Weights of a small image classifier: 98430 training examples.
Rows from block 2, named by matrix and row number. Rows with one number belong to one neuron. Each number is 128 + 32 x the weight over its row's rms, rounded and kept within 0 to 255. All counts start at 0. Numbers have three digits each. After the name is the row's rms in percent of the matrix's.
# fc1: MLP up (model.blocks.2.mlp.fc1.weight, 1152x192), inputs 128-191
# fc2: MLP down (model.blocks.2.mlp.fc2.weight, 192x1152, transposed), outputs 128-191
fc1.804 103:185127107143095072132131130129112156152100133118143129171105108156076088156124105128095125123185120126151139138154096104126115147130117103159195167173123195156188104169121096088094176117117103
fc1.805 100:094094145162146075171067124067110159119120131150071135115155120161120146145153124164080120138147164096157105111098255191149074109143122112159147134121171110103130130110085094134195131107136079
fc1.806 100:108180110104142152172136110178125157124118117108093144093101160131176131117035126090094122169124103124084114111151131106137106127121144113098155140128108113154135193109095117170164127115067111
fc1.807 103:115130095140199165164135119138105111109119129126150151114124156134061146071163173100173130088118087145108101144112139184135058105136095104134136159107118144128115163098142109105127130134101084
fc1.808 099:145121153122136137128163118132127064179094148167067129162100080119149118129150115165138157132093120061143209072067135151180137155113117195120140140146112082147174151076164146101183141099150134
fc1.809 102:106083101140087109086129175086094112116101142073154131139182126102117102158116169113160130121083102159170076124081183126120136123147152142156139113168159074148176166134148145169098188145117149
fc1.810 095:145109176079112113117135080137124189079108160138124096121112158164144122118080145113145067123159129111146140196111095155071147119175133101106108161168119146139146150102178125108105092170111139
fc1.811 098:151158099087140153105165194127099156122153140110119147089160133129202125162124148175157124087103081152109141102042136141151107116093205174137162171138182107105142179111056160105156108111151106
fc1.812 090:101105104106106131126129126234173136165148126168132131084124183172104131157110094095151102175128126177140090161147102104156086122105188142106169153157133199082156138034067152105116146171100113
fc1.813 090:098092133092115130152136176148138125138121118133114125157147121103116136160126121172128086142171130153140125161068049116152082134091140075100175164136151174128132085203178125094160142092113155
fc1.814 096:141135104102099130088151096108103131152151108172035129105115118060094103106104137109095130145101134117184168109095117169063154098091095138122174114128155142118147135124153129172143076148112133
fc1.815 092:173099097093150105072075203135161158122125176097159054111048139140161082131113121172137165126133045131109153100068132094106103137100129109156112121143160143107161117144082152130158143113098171
fc1.816 102:121141108125100065121178085170177109109146131092151088109097120070099137164045161119190171174108094158131154125143136149131114106086145141103162129079158120164110115128124127174105128095099129
fc1.817 104:119134154122158123110131143128179127096158140090080172176205135075153211119132097104087144140157140142172130117181176114160148121130086137128086115104114136158120143164074105122163110132057110
fc1.818 092:096178116159160106098130126079061105147151107181099117112094105105106129120150143106092148077159079104064095120132148069106134102132130164162049113124098112170131054150096153115102147105113119
fc1.819 101:166140099188118122117103157191152145203148135131172129136137120178158135125133081112142132157154155103127114136114164162129092110091161120133096132165145103131076153121111132140062097099106127
fc1.820 096:115133086097130149119080114141153092118140208138124100125137096167162112159186102118108146186118113103094122121110150147121116109122134117134098194108110085140154170147131111093162187110096148
fc1.821 091:107103160195138129192106161117115084172147071125131130121091157127084096098075114124093174176138069193135148137133108091128119149165145116122146138148115135109119113121054153086152139144197116
fc1.822 091:098133117169149133142098121166144100076118053069110117097139121094144066114082119165148137168117140144132162140128106054127144123134136160097105141173156136145070101167076175092142088131117073
fc1.823 118:117097107094149174116077136022096158126062134137164178196138144171112127119125113141188119093101105163117091121148129153188110150174151124115138168124150110048111154155141150133091157154115177
fc1.824 096:137180133103094112105131103139115092123137152154175122186128137134147045120085105160115149118095190151111158154159150108172101146146122077146140164121132144101101175147144176189107129063117118
fc1.825 097:115122118124135140134145125073206170112129093099112107130078169130206145134086096135219098125109124152109183085069084113193117140113184140156174184116125081114118118131122083162136144159091155
fc1.826 107:160136131115151242202174134099129061157097113140169112095157131137120113143140092117133164096095107147098106135093189148163129142165103143194116103133145103149161091151119098142125086103164128
fc1.827 104:147105140162105163063162155150106147128153142096099106085135128126183132173098126068093141097144153141142150062100154180107134149156094150082172071161138054112104101102117100127097141103097123
fc1.828 098:136144060181133116108158145114122168173080102155174080136119103105110132166087114159112086152096139177144203141150126175139134117108077098142153075085149140121117185126099147138100154156094125
fc1.829 102:104138140130157151094135156132124135104138150133133075111161113108118197115138092096104111132093125066115118125134167177079140131074164096144123167101143086112155151157157134147139171116086125
fc1.830 108:155126174124148101156151131118146158132184118104110111162119155113134066125162146149166201124144116123170118087120098058185134127124140100068095118146142137137171144150163136152136110118142122
fc1.831 101:094131133120098116112147099099122103182148126204186107133114164155139098068099173132098119118132138112173130141162144128086128109076111094123142109136164135066147092095153128097156139106147202
fc1.832 097:144167074099107115138155154151146138126145150159079177157171159177135125144138175091179132116168152126159123164218100120149169150117164167177141093184189138119170133145133107095157142124099116
fc1.833 103:228110109177147159109089088114135095140126136074164051138148156122141197173084076112084160107061116134127120144105103164133109142086155123142161113154137099105172158150106212118129126126119089
fc1.834 104:103148118141209117173132113165137060142165130100126123135112118148051104130140129150154081090184098095117093131144116127074112152154110176153114094092133164110100138102172133112133093154157194
fc1.835 112:165129069132154150153151114157119113114121138081119114131124125143153186116098182153122124143144131123098109116129063128132103195148171162127137071131111106115109176138086181072148124191134154
fc1.836 101:127151094207140104179149140151076114105107103134154101149053169153100098155177067110141107085145077172194126133123117112141148087104136097166098194163161155171104182102071108145113143161124124
fc1.837 096:176134155141161123135077211117069110153140146172166092149134113152133088155081141090134144152158118042092111142133131166119115153139113164196122126136123151081098134173109128068047097100089178
fc1.838 089:166160099126145138153068127055121128131131134086152153105107092133143073168122178149125133162068137173136138092071085137126125127206115159096109126155151094119166179126086171120169147158119116
fc1.839 084:114123128157125137122133170152115071122143129162168137101131220126132133124046137128170160092144115169166132092182143082162109064150100120143160097192123122162148087134134122133108103122153141
fc1.840 102:169097177107121186137148133145156124147148162104139108118161132110128232177112135103099157151100167059168148145171149137101132170084069156142183127106115140175146156175154114136157143125122104
fc1.841 110:136112150131082146065097095100140097143073111151108086151114129114143076127088161181142147130141154190138173109047181039122115096097123128098131114173122117122168125099142127118128074134120136
fc1.842 096:147149141188135071061145107079175123116134177179144149098138122118181107125204125109096058098117112094122124090099170123131115084139174123138154150119112082177119110086129100140114117166091111
fc1.843 107:143146100103115151152057113099105168137099051119138134166139178143176078142127114137135082076170095136080116151113099165105099134126126173074143109157130134122126142113088140090116141148135150
fc1.844 098:116154218129131078149099091120207155106129183126123045158118147174138179090131101147139150103149120085109127109152201142170081140218219103124106124129121098161137146142129126188060093104101090
fc1.845 106:143146126115144160175116104060164137115159065154184123145126151104153134120154185129052159186115158184163144205132133160113143114110112165081086125100117078161109102164147137160128095153129109
fc1.846 099:138149136178149047085126180108134099106160164151207096123166136090148159112084124215081144108129146124186180104112139116192151158154065115108134126138120086089114126139122125173082099139105144
fc1.847 095:160125107155133147144178081088116190110140090107170090222147115176121131096203156143124077162086167124146097153148080198090117097110040141131135113132097100131117121104133186132164126110112126
fc1.848 097:130138146162109195134131193125134147100120158111151123069121132073138164076135190168097152160152103175164139148081116167088103142162089145105137126098110122098134162085054125099102190142111127
fc1.849 102:111162175107150151120094156150085151163218124121120135183115185107143118110115122108144140100102068143061138138111113099088087132087094207119138099130114129125115098155110113134130118126070137
fc1.850 095:137145140094155110161114142080179101091150147085124090137119108216116216158084157181155181132144087141203137123144147153157155102115164123123130145163109119151080148050138118170165133121108085
fc1.851 093:151151122117127161177135143081121123086107090132141136144122168100148134146141173104137118161173144141158122179158098136104105085148154171103129118129163177133113170106164136125149207239101164
fc1.852 109:135041140121205145138138120181129147170097067077160106117110103167136164129114090106133107102082164078105125138183129160111142103128120057103092111121114084123141167174131152158100062122125154
fc1.853 105:131156180114079149157147116145150119104138115104074095097119086130184121181065090122114164155149193131134179130193117111122124133132145077151134130150114124121125105111159089175196174133061130
fc1.854 106:133100125100136104168134150104123085087079138122121111159132115142116137129180111136115142158094142096116140056133178101218083103165146139123089136154063160121067159111127140128068128124157138
fc1.855 109:136146092117094121148155145159083109129146079139221058098098172089053112125125131146178104083087116085174119138144122102130138151081100119168177135096129078121111130119079105078136149128126068
fc1.856 095:074138118144161157158116170123146104112148159114126148152149141209061104135128097148025127154229133142088140090126076153114157083113165089128122186082128159152070112122184146070112135110097132
fc1.857 102:153128112132163092138156093170096141163157114133147105162104146126223122119164118059103161098115136103111126096124132072161130082189143200111097152104057115114135122165123187115155152118135150
fc1.858 085:141108132140255111109104133115105136096156155159142109159073139116124151139152155143169156160071147113112143145120137093178065150101200126204101183133098114172149134126089205102136145137131112
fc1.859 097:185119122151165088106120135094097100196107152152137180131133121147139071144039103126178172148140080139125167116113131187122132099132145117065151158162118129085143155107108131123124072072138120
fc1.860 090:126106119113106194148052116118131182189149129149149087111125103110179119096119099096119159135088117090112133174132107092160098075076134176126152128075127121151135149134159168153152094146091115
fc1.861 101:160118202141098146112152149129117118144141160161122133098136136187134050129105120108154103165140146204186133091111154164118165056156116140046126128140134127102129104103152087138126094095137101
fc1.862 105:100143129176159104134149134107099114136144084100147161115089075101084068165127166124201087160104105189074138081122082066094131114114057151147117176170172100127148137093121098132112166119094140
fc1.863 091:157117146128133118130111108121146103159094120085158121093099116145125135159156162120112184169083122127113130112095168118150115148105147145161140113100129203179137134115073069128124136109146091
fc1.864 103:093118198100151119091119180173152103101123152080109114194134102119129225142193131089099147135100118144109116091177078104144103104163140189158152138140127176100134133090131119144097113139093129
fc1.865 096:142136147144139122135158109132145173079143089090126128100121089152202175154152111135094094044194192136155121100114108155115115089143183121117122146167102098070133181134148119101090122161069138
fc1.866 097:166119157139133148157148157162127101137101106170141131057150101078173092115087201135145119098106130186116082141104117093122124139120124094087104097086160055121089155170134117086104152134091117
fc1.867 103:115091107124133190119060123159113135108141103136162118107122115100127122095058109166161085204170090115162093147114093069080136066188136131052106106195122136109156107095170138126156149111146140
fc1.868 102:096154105127111123133150143082132187159170161086118155103086108112215178106113149132161186159138135082103172164097143184148097075163160080121126101145199060111155164076187159102126108095082074
fc1.869 096:161146177152148080207142122115143141125131151136144123122136165131111162113080194131133124170218091204166119163125152158113153120161096166098141149153116090146157144115097147116094141128172090
fc1.870 092:140142145105147106169132160146196085157106147127136110057119138119163086153115102100097176140182112129151088109095103176108112138134074085124135108098128149123132124208133094125117099151113158
fc1.871 114:104157147215170150087120123115123055122114111175166144099118160044099093153111148100138162110123160125092120151119139165096132138053159099080072162184158166159120151218135131147143095148132182
fc1.872 101:127117135086110205090129145089082096070077119080096126129175099166140104103134094093095136087123075096108130090171161155132132144194148125098154123090185137137147123154133105138130064140092164
fc1.873 097:080117096131085105161160127095105110144160107124099115088115145163072124133156122150158179117130040119144085112096146142154104117111151094062138173168142191082122126176124172103179112175146074
fc1.874 101:117131114134107158134084155045161059058145119151105059139133132139165169146075151103139142134164147119113160152093162128112127150157158141158167074078151110137142155072120077162126112158094150
fc1.875 101:109140134133255188161157143123096187124082096163122172137142119104143172102121189128163107109142116098138105133061172123178123087135164142101113164121188162195108130111143117081156154112086070
fc1.876 102:182130165183197079070188142126164119104137138124146117127140109088077063117112060093142148145174134088149135129141070147100135156112103052078147111212125157044143188109120112161145136144132121
fc1.877 123:115100128109087073143158082164066115092165117137136088113148102123122151097084100107107126118127113132093084130109074104116090168118137115128103067116088117074121152158143108139113148087157121
fc1.878 098:168081152156118150100112177192115107125130140117085120150176124145122156089148110170122176160130137144128135075194155109106156124132079074139136066142113166142121115096187116105172202098124114
fc1.879 103:206105138156150137144168128146153152113106109093156098152136151154154179075177134074136144080101193134118192114121112093095116158097076071162142084158106106117166141131093121110116116207124155
fc1.880 090:124154193125115105127111177087146091125116127137115081202167067171162112132191110109174184156101161110167068150134135145069090144127062159172166114113142137129097113164175059091120147179136138
fc1.881 104:165114116083174112132105149087160134148151159129119068110122163152200090139123125134181151138125127152165115152020138053136095162135163097117144161134166092100084091142141129061113170145113174
fc1.882 097:137174135135120097094118138129178144116132131129185111118148135152168071096062123107170126128152091157065030098110098100102124141110111122088142160109168133099140114153153109092142139130098111
fc1.883 098:132134089108116193160096138227096148175177159119114171123146119132129156141190133129111145156090136120133145128108128111152133065117152169123142120157117111140066159143164198073129066112087091
fc1.884 096:081099153131055089135221171121115144120146139100120105148081182116156161169130123199069102140118151129164114163123127097087104131082114102069096103110092113098134163118112177169176111124120165
fc1.885 103:144156113145131168143172107133130111110142077114158101169138155104148155149070131102168149096117132139170137102154144104131147127121126156083137073194093206111127119104075063201196130155118114
fc1.886 097:131148092152140112130047138083124093092126158126155148119149152169151177067078161128105141130168156119108135098178141107156175125192141129124145125180061179143170153184197123178107131193099103
fc1.887 097:111090161161129117123091105071103103177137119188144134135136128125167154135036139128152113121111118177169111103168149161110135102129092148133094126155119098172160177138107123130139102138134164
fc1.888 098:109154130114138104082169103120105055116134098186172113187122138074155110150164143078146133184065178058068170149099144194129130158106150133172130139137152098137157135173144116097094146131161172
fc1.889 106:123116119129115134178150154099106113131152068101109155129113140098097127088085129130078109178184074144142162136104081129158148076172164115119143110139128135142133162128092148093103111119209088
fc1.890 106:188153137169076097145126136122134149100097168087146107186145140110105122085086061039156126105177113091112134156095179163130106128121123111171130087155131130131131132117107135127115103105130106
fc1.891 092:158125126142082100090073054123135128167113105159164077122167157152076111097104118085126142120159192146122099165088141199119120097111133128105122171103085072140124148183199155185145099125077160
fc1.892 097:163079135203134125094167149134133170084149155120066126094113181169101131132076118151118111072155128152134169143117130126145132147124189166194101111123094179105145124099132126137125082124124147
fc1.893 101:170166157107162151113119127163166135152105129132099086121125133162153078143165129130087179167078151119126095131149106116133145129147136164102100149151133134161162176136137110224096119157092117
fc1.894 108:130101117130117135213076116170094160108150124129104129150149091175086195139199141135088135148156128118116122157160114130141153096111148147087135151155105146106162134151090154189156129130065136
fc1.895 102:163114165106101111074134152149051133130111066151159125102117139154129125076094177078115133170169124170133197110096153144148095079160140089079156158127153139180124192161186164170125169130141133
fc1.896 106:126087083198230143134153133184154134178086205102148155148139055130148156135043185124113138083146153100113090178159124127125116126152119160151145130108114119161123171080225117116086207111085160
fc1.897 098:145130115139118079125152180124092127177164144144135065100145087084141095101128154172085152155075209082118110114140138191206108131131100098080070176104105118095090118185163141147122112116107116
fc1.898 111:089101106140205134172189130121114123095122146121104136161142134143088135141147084085159102136109198116170083085087216095122167084159156141077085142126164168113119135117100137160134145104168138
fc1.899 087:104130105144115138117104109231164129067190123175122139164180160086099065151128160096176118153146121164155135080181136114097137138131148141128169109086160162117183137142051186202108148130136133
fc1.900 095:183146110081107112149137130128126128149114199137111118133159155142166102140137137112118188104139089143148135095155202146094127150135124129122161152156132167093134113086133092130103121095081160
fc1.901 106:120131132164138107055116077176100100165187148129123111110161108076155091139165189130102056128117145071144170135080120078114134114050156154172171096133097141192164164162158190154116119168138145
fc2.804 124:136169141129139111164152093108144121159101119077124161152125136157137169123085106177056154107069132138157093120148142087093177139132137150155131154140158103174118147125117052140116177112140152
fc2.805 130:141120080092110193054165148144130087099136182129112106134134170062156117113087155110145155142104143172138122072115082111135093075154133105125152120128085135147159108118078170198081111157145111
fc2.806 082:166136144150129129145143133119079088156163101176140103142138120160088133128115117110125137109146150179202139218091158191054065129139093108141118114104151165142108136124185135150087153115091165
fc2.807 139:145131116101076135113107161143088150211123157158114084167172086137121119115159054076127130110126124127063154126134125115107107115142107132126089098128146133105129085139186206128116131115148146
fc2.808 089:096176120138122126124089168142115166083099201093114118098112069140106131142121133119131143111081112137124136112157098100093091122198146124132100154147124192079116149114124170134148119131154134
fc2.809 097:153196177094140105105109124149165181110113140145151139137090179092140140122157134104101177120144156159101147101160111168079104172133106130145140088107082132134149101110128146137130119165130107
fc2.810 075:181161185223126133089127132068191069110096087165127125115128072122133154140147129152080143144133084150160077115109183140164082176100085186109133133173096076120168158163143138147157134109157140
fc2.811 085:095160130176140091176143135101132112186101162111153159130115106133077120102124174163112147105142180070176123162146101127109151131156112131100127145081106156132069124183132107064065141120104149
fc2.812 058:152157130112147083128167082083080149183081099106122114169147098099122137098059086157133185081095149124164171128134177056118130168184103097077167148112127090166106130157116116161070103069187187
fc2.813 104:107154136140108065141171107138173087143100144112120134102099119104120128120114103135147126165052132176097173161138089118086121154082154142117138108116153089127110108122129032136064159182141111
fc2.814 112:170156147144142125225108084144097123095141145066158126109072092202159109096087112094156140162115107140145182152173109131124129163181106193145098138135086153109108072109168144099105148112116137
fc2.815 077:131119152092122116177153105129160190125127118117185112086146160158060123047138173120146089166155133082122121164153131096166144112110141117155115187120073109134139144167129130144151120153170119
fc2.816 113:139146101093098114115107168182112090167093174078163135172172136150126174108155105101121132096150123154167087178181068139147115163094096153173124161141135136128105093130163098158102123164129137
fc2.817 129:098143094065133133114129098139124135143137145190127115099143142176165126123120152115101053126156152134083066142089179152173138165136121167143151109125168168161127121091139181077142108148150127
fc2.818 131:113060132141114174199125111138124152098063095093130092124121126152110153125165130115170146137126136194183197163175136186154082095161156119157148187104162201108120135130148127146119123109085134
fc2.819 109:110147150107097102125152127085078174102126176073101155222131118111062153082172102167113128138105141096094120106186067115118149107140166132116153092055137132116095143106128116090134131142168109
fc2.820 091:121114156137132113125166143122120177088119163100152149202099154093083115111117147144153177131109103074100145102133105138116095170140198162072164144164143175120126087106116129131091113150164132
fc2.821 084:139148130104150156203130102087130084121143119087106137088118151138092123109116221152112070145123153144126141158142138081100153158063131135106103099093153103157105134096196108062136150146076153
fc2.822 103:111161155103118098059109126102038116157099169119119132122120054206101195120157132115102110125153107163096094121185132139176171159142081127092157131111112107097123066119087112163162163099120113
fc2.823 097:115121143136129132162157146119115066101139103126144107115157134089129099077167147194129151108130151169132199171088184093122135127128156095131102160135120127159129129130124108125190184073126112
fc2.824 099:154110150147143179181125158108153201121142076098125118104116105086085122154156126120076127112108093138128139111137104116100135154123202123079114052143160112135097080145141106101125172085077146
fc2.825 092:161146131126118124134128183089125114153191184066092161206139126102100139119121120160107152101184079176087137168161124156158127089121154109132083139127176174138093140144075171148169123148168139
fc2.826 133:085138082211110076158090155108143192151103163136109074112099119120158111130096186152140107089139127120122104135164108147115092117118095114104101175130129184127152110105120187143114119137092106
fc2.827 096:114131180128149136165108098154161115140069113094102209125153122144192092098072134158064100129125177135114129170211152151132114079117107108142117163152118132111141117148133146137146091146166148
fc2.828 086:134136179120154139069154162096077114078191128101125159105170220105131093075126071138198101137172130146179103095107112143117144114148138114100139149144100139135119100115130171154158120147135130
fc2.829 112:157132148072123107107116094148097099068162141141139118181130106101127099107123163158084123094131129142103167203134063104109125152162119120109136092112174150200092071111118111056148109077123163
fc2.830 090:196156125164080132075151172163143103120097146125098111099174089045127142134127077110071075121101147105087107169095167155043148104051134098100154125115158140158103140177102149100111115176196066
fc2.831 109:167161133101124184161125175138105102134112170119131145148086121140118080124136126172113145143054168076126111139162096143157132198126143085083118126082072118173092118180132136151177103155071089
fc2.832 107:093113183192207145099180195146114112045100134115110207087074115155138156097159084123185146150085081109132163087084136128136179120146106105149159126119138144186099107147151125033143129079105115
fc2.833 086:089166109126109106106134078104181166088159126225103126074127115110097145109120134119116086121165197145119139099133158090108104088156148164134124113134130144077129122107194125149088116167139148
fc2.834 115:119127155159094136098112116110139173112095067152182117156101078131160094147208125075151143139108160114095076112106092106159095131093130116110104113146146100131094132134072144134138130101082089
fc2.835 116:114122221164106090069135130126154133093122165171112139155105088124107097144161133071073104144133138145106173087106158110080170131103102106134115136082098118101156074112124116074086183091048166
fc2.836 091:181095109111190172041138137180110118093180129102132109122181183176109149080168098099147152115089134122115123099127159138109127137111138153036083094136073123141114071151129162128126112076121161
fc2.837 091:047069103155126157111189082184113156154142081093118128105116134110151108152149122107134170089134201161104170072128119132135105117106144163046128162194147123137114117088140152141188132135158070
fc2.838 095:123136150118160162114086072141156131160185110081113136130142153098087185106138170111170131071151130126088102146135149156118144112119166161181195109137112163090159130137142070143088113168176124
fc2.839 073:146119157118127109169123108093137180120119103123145141156103114125123158129164114170178123142107073168181156166134122120132145098123101101175127138084158087063086129112163133129149138102155072
fc2.840 080:097142140125174164095127129145131069101151093138164121092139168182144118174056129117136107177150085096203103168108133117156106136169125155095162112113178164094146134057113127105143067114151100
fc2.841 092:171120105096162072083118138163153144107130136100087116169103159119181127067108082104148154147130134083171144064136102190143160158122158085129124112111125149189134132131091124089138198168173119
fc2.842 105:104090138090115164192106107171130126127067118103047092157086196123107043125100089191140127117103132152143125135129122148139072170108140115162158110103146149142173165149151147156154080120111145
fc2.843 101:120151117174145086106179102135117134104166159144130131121100112087125144136153170111174156172126110177149114133148133102126114097122135083203111151176106124147134164130143128135168171111105141
fc2.844 123:131082100169162166107199120111109128090120096147132093177164119163124118176081154129152137147116113128072114084174069125139081108047128141116160101112172145157165137119121159102157171097132075
fc2.845 103:127141152086128100078119123136080135112149140119114122150087123164111134154123134105164090118136120095088118125150155167202164143176094060132156089110118156089148195121139153068124107137173115
fc2.846 101:140115100133082185178137125107101123179095165077150146077090152134123179186093154119126129106167107141109116136166094134136109100090122125145141123081170172130179096145092147100167114107180094
fc2.847 110:124143128109109138117090146146166082164095164140183138094096143107108106144144091146096136114129130114154187127124191113109156163151094123149155131130128126061137135131163120130148113123189190
fc2.848 104:094098127079155108087161118105081151158143162041096145171131158143128109126096097143141162093156124087165103178156117117123147115129148087163134142114105151152153047061084151131192096119148161
fc2.849 127:164101135147157107161156114162154100134140109143103148128160081121117139118141078058111143119128090132135155145103158114160089085131142136107110112112123147142115125124185224086150120116103083
fc2.850 112:123146131117116124099151161175111169135132128082147107153122108065116142070167106121091107122158145060106133145117087096115105078050099105116144098108110181140047150123165104120072088116087108
fc2.851 089:140163096126137153097155172181077134141184118081181104162109166117122146107104097130139101156145115166113160135133163113105137117184097100177130196102123129108086115086126103203105151122104130
fc2.852 094:149172161133046083123135115100125083121114138160125144106108139082107142204080160152118096147123122177135102172105148106152126127159174143135135080129170150099127106148131141106195128179121111
fc2.853 079:093095139158162129153127107162150075100160205172071198193135116141122109133160165124091095110119161140140094146107167105125095174088113124142148130144148173200085187110084158132147091123107086
fc2.854 134:096165185138120116160157188133125146158134127131156086099117136131148124174079104094099136104120047128102079133156168099118063087095102113079143137065174141114151172130170151124112098174160044
fc2.855 116:088129152133122174114079130153159169111063091100171171120111105061130144146147147075098144133128123165103164085087138160072148114156151103125079137084097066098140112085151118124109159149122136
fc2.856 097:134117140175134087152146078140136126167112040135115078115070098057125126100104124125076110139065083176137155160146087166069128152171141135151104125106123096089083143147121098156117153104117147
fc2.857 108:155097111103192121157187168112203161094077128114157129098142149163123143092105150106107123140135098129119158100149129152111148174079152125125143077129174124111160135173102082129105193112154143
fc2.858 104:127112141120041123097142149144119160149132171091075112111183091202079102186141179140118147140150093104102133066130091130123105170154128142061093170132169168066099121116148074103119139146132083
fc2.859 086:130164131171140118131175119165124127075100127125030148098159109141149160069148169167096074146121188129119111111171125127107165144144084148167114046117123099153153115163085151104092175176078113
fc2.860 086:071158159113155129082152169186055147107151041105175130131123206134088143104113115184140086067136124113154171128133121152133117180148138126129124129149103154140094104129144131141140132127168175
fc2.861 102:155152101161186129155139161138147085164151045126122117096133122128120144115115122133137179113056113069053142098161096148144121158086112098161124075149131144171128146145132190137150086115167090
fc2.862 119:181121123115050123106116162138107143167087120172128138131154173161155166130125114126111123138142124162145141152102133174139171128148214080084121199080080152142085119158105143203138057147145149
fc2.863 098:109153107119115142108173135144126154135130122147119100179165115165127142129121151114134165067147105167078163127124105085076148154138137129081117142132161145118067124072147187168114114090146140
fc2.864 115:128085139138122131130171098131147133192183119155169141107097140155130116131082129180157114088134137143148094147086154032125164124111139120153072103145134136140077129143157124169118125160134094
fc2.865 108:132126129162092174095117132166120103146097156196119112126142174151105080142092156112122094129117087115165135165100127108156167172074108068077108119143142147168094082084140116156201153134169139
fc2.866 088:099119111057147117051087084107137139136167131074097150232109112176222097147162118152062128152109180088127140174152063145162147081162112182153112090142102128131104100127087128112139141131121099
fc2.867 106:105167179097137084153140083091134112156146210068148145149140152108077108105139147065153134099090132146126135128153082097181129164092112114168111074111104113185179153163102145114111158168115125
fc2.868 090:137080162140167158040147059175094075099124118192157147113171119147117097129120096179128129149164134107214108152192074155124122078078129174095116159136099151089143118149111137128189177114168151
fc2.869 094:158133112128116129197136108118128102137129108068109129067102154170128155125132129159162167192182165106117082139075084125146115112132095091119142099137162132099127149125103083125145093091143099
fc2.870 082:120128127147104105125135113133174118090108135157117150166087070143125124138134105125124077104105136146094162149146088117047118120092182124124169156101125122138119131152109072194076189150104144
fc2.871 088:131137098113059096183134142155095157108156171128111148190145116213108132120133089144131139128124111152102122116105170111178125148187143177127144130090149127084122092120127158110113148107080080
fc2.872 086:114091139225174068162126131129168149146153088209131076127091170128077153164118095127183175143142158122165090149096136118099090144049113174151124156124102128155158070187149133151136181187145088
fc2.873 083:124118178140201148081152161147194127173105132121079123152176141146117121108095144065173139140103126106136163177117138110099193121123093154127121123137115116149170149147189125136049132095091165
fc2.874 082:110089090091168103097138103169155118101198124160182181125119135120167106106151085140129144077130162136124105106173115167134069099097117180131129140156071114150119123184163118141119111110111153
fc2.875 143:125164134119087125174138106153155174154117078160127093120117116172140176140182136118091102128148123091080126062153086125175090138135124169092194117193141180087113084116122153148122116132117135
fc2.876 100:065150136116088198175127149125070153122094190125098139049135121146132168111148162132118103129202058160120186132118131167101157124109112092114088141120092091208159070172118135118123187145123173
fc2.877 148:139113170113088173196137112138196173152133142191114106077101116134132105208138086070184126178139119132163112138106115155162139098139126154134129177101070008153144147120139165137125183115087163
fc2.878 104:097147156136112153168097110138099144166086113118131099070111123110156135230091171089100123063125100125126164140139133142157173138150098180103112160155153130148140179126153134193101125163116085
fc2.879 098:106175113127161112098165153102139121074175149102103152098153087089128189100053082113156133124143154123096104180129188125168120108168160171177105132079109080092076158153160130148120099101152138
fc2.880 090:101093142137085120169077122136146158142133098154141140128116113139146129106121219135116102104139134155168090146105103130176126128066192186127188129120130150179107148161153132144127100141083190
fc2.881 081:112098154117121101101190138095135081161171036133137124126122130144082129083170140158072152125109119139124159097137123175154111169080133159138139077148096177145093157135171178133103101156085054
fc2.882 077:134106109099164163174107141140063116153126110152106116158129171094109114137169122142102139150115110144170140155097066091136116141113163133180095109134080072174136171123125132133107103169146102
fc2.883 104:162116091170173086085198043107124125092146099099113094115140161150138134104063117134084142104147156110132095113115136148144145174149104151081166141126167126118070196102125094166101164059137157
fc2.884 112:130096147104153146141033110062169096112132117166172131112161121103089107158105115053177162114128129136102187164142184150153132140130116035178122154133121137168104124175167086085081163089143134
fc2.885 087:115089131118168119149136127195119096176136225162128151145146123111138116070161143126030114161100144188178126128116102148180072119083169152189036107060136135139137059116053175074105119131172103
fc2.886 086:111114132119126169143147149126128150148101103143088132137090106137106147191161074135160135153144145124142111126092115139110117164115088130154094107083175088136148121155075097134156174110195103
fc2.887 094:189140109131167165143172145139198165085170131086141179112121203155150138101106128147158127174147183177128163162052099038067106136100120155166165116112137154149092124087152163086110061090134104
fc2.888 094:140118136158125137189126143102143185132163168060139103132137160194136176179106138170151103125132086152167076117106085082102120084187122203124090154131084162099115125095126156162144143150100120
fc2.889 094:144175132142182088172103115083131103110051163144145153097123091161111154079137161143076131101109138087166137114145144070071126116084141128107101117143103142093120094180164131122152142140094132
fc2.890 109:087090046080191144087169148129134136142116175168153145110163127130171157113218186145133121129110144181158128112173145085080161122150143108174093132111139074140141154119141123188081115103124065
fc2.891 072:144170170100177124144152119148058149088113130086202167106067109100091184144171152121138124140097074070148186150104091123137142132095098122107087095144122146169096080125129123081129144110161110
fc2.892 093:125171131088119191131132119088148112118100134126150107150120089087151130127130108140131123111120068067094101103152138176091139071134138098082105115140162152097125159129086113156165186144109156
fc2.893 100:154102095116110134138119172154148095139102130184120113139109068163148126098104129135124076086156121153124102157117091135069158156106092093146163096084160185073114120117127140101096133150158161
fc2.894 104:145113107114095094103165111109157118163116113052088131125121088100099106089101118110079118182057146124142091107058184128119187182130126125124132137077149114138111139172116126140079161109168144
fc2.895 074:141174124149210125165070158132072072184160121154100080140054115106134191130167096150172155120163114126094106160118111126058126123049165167135106110089079162113135089186130098140135066147161121
fc2.896 107:137203111151053161104137151141119108081187145170118156114108138117075178121147098193203086120126098094101101105111116128168074128164120114154109141142160183115160125140104121080170123176111113
fc2.897 093:115131134157135142116136072160121146133164110089123160158115130114146100149096072101156104142166111091088170150101091111111120090105097142168169042129169148153133207101137169101138110129163135
fc2.898 133:125143128117103119129096183161119180122079109172117070139145099098207138110143164105088116121138134104143113127181070154120079121118153099080186100179164116128123141181105157172164109164181129
fc2.899 082:135068120044178091133087168111116165159110081117107158158154103198113115123129137147125130110078077137137166149114133131164141160145122141195146149116111130145126042107143115144139114115208147
fc2.900 091:083111132145111149109114131130175176129135100138078075105105095115114097085067125138128175116085141065119117127135084161139123072078142090104080087085130129151118106168222133107102089151142113
fc2.901 145:134096096144156160183130190115106214141092135159105121073118163154137095129061113104150174153113126174124126138128108114159095151201092195168105168112144166072057077086103118145128160098202141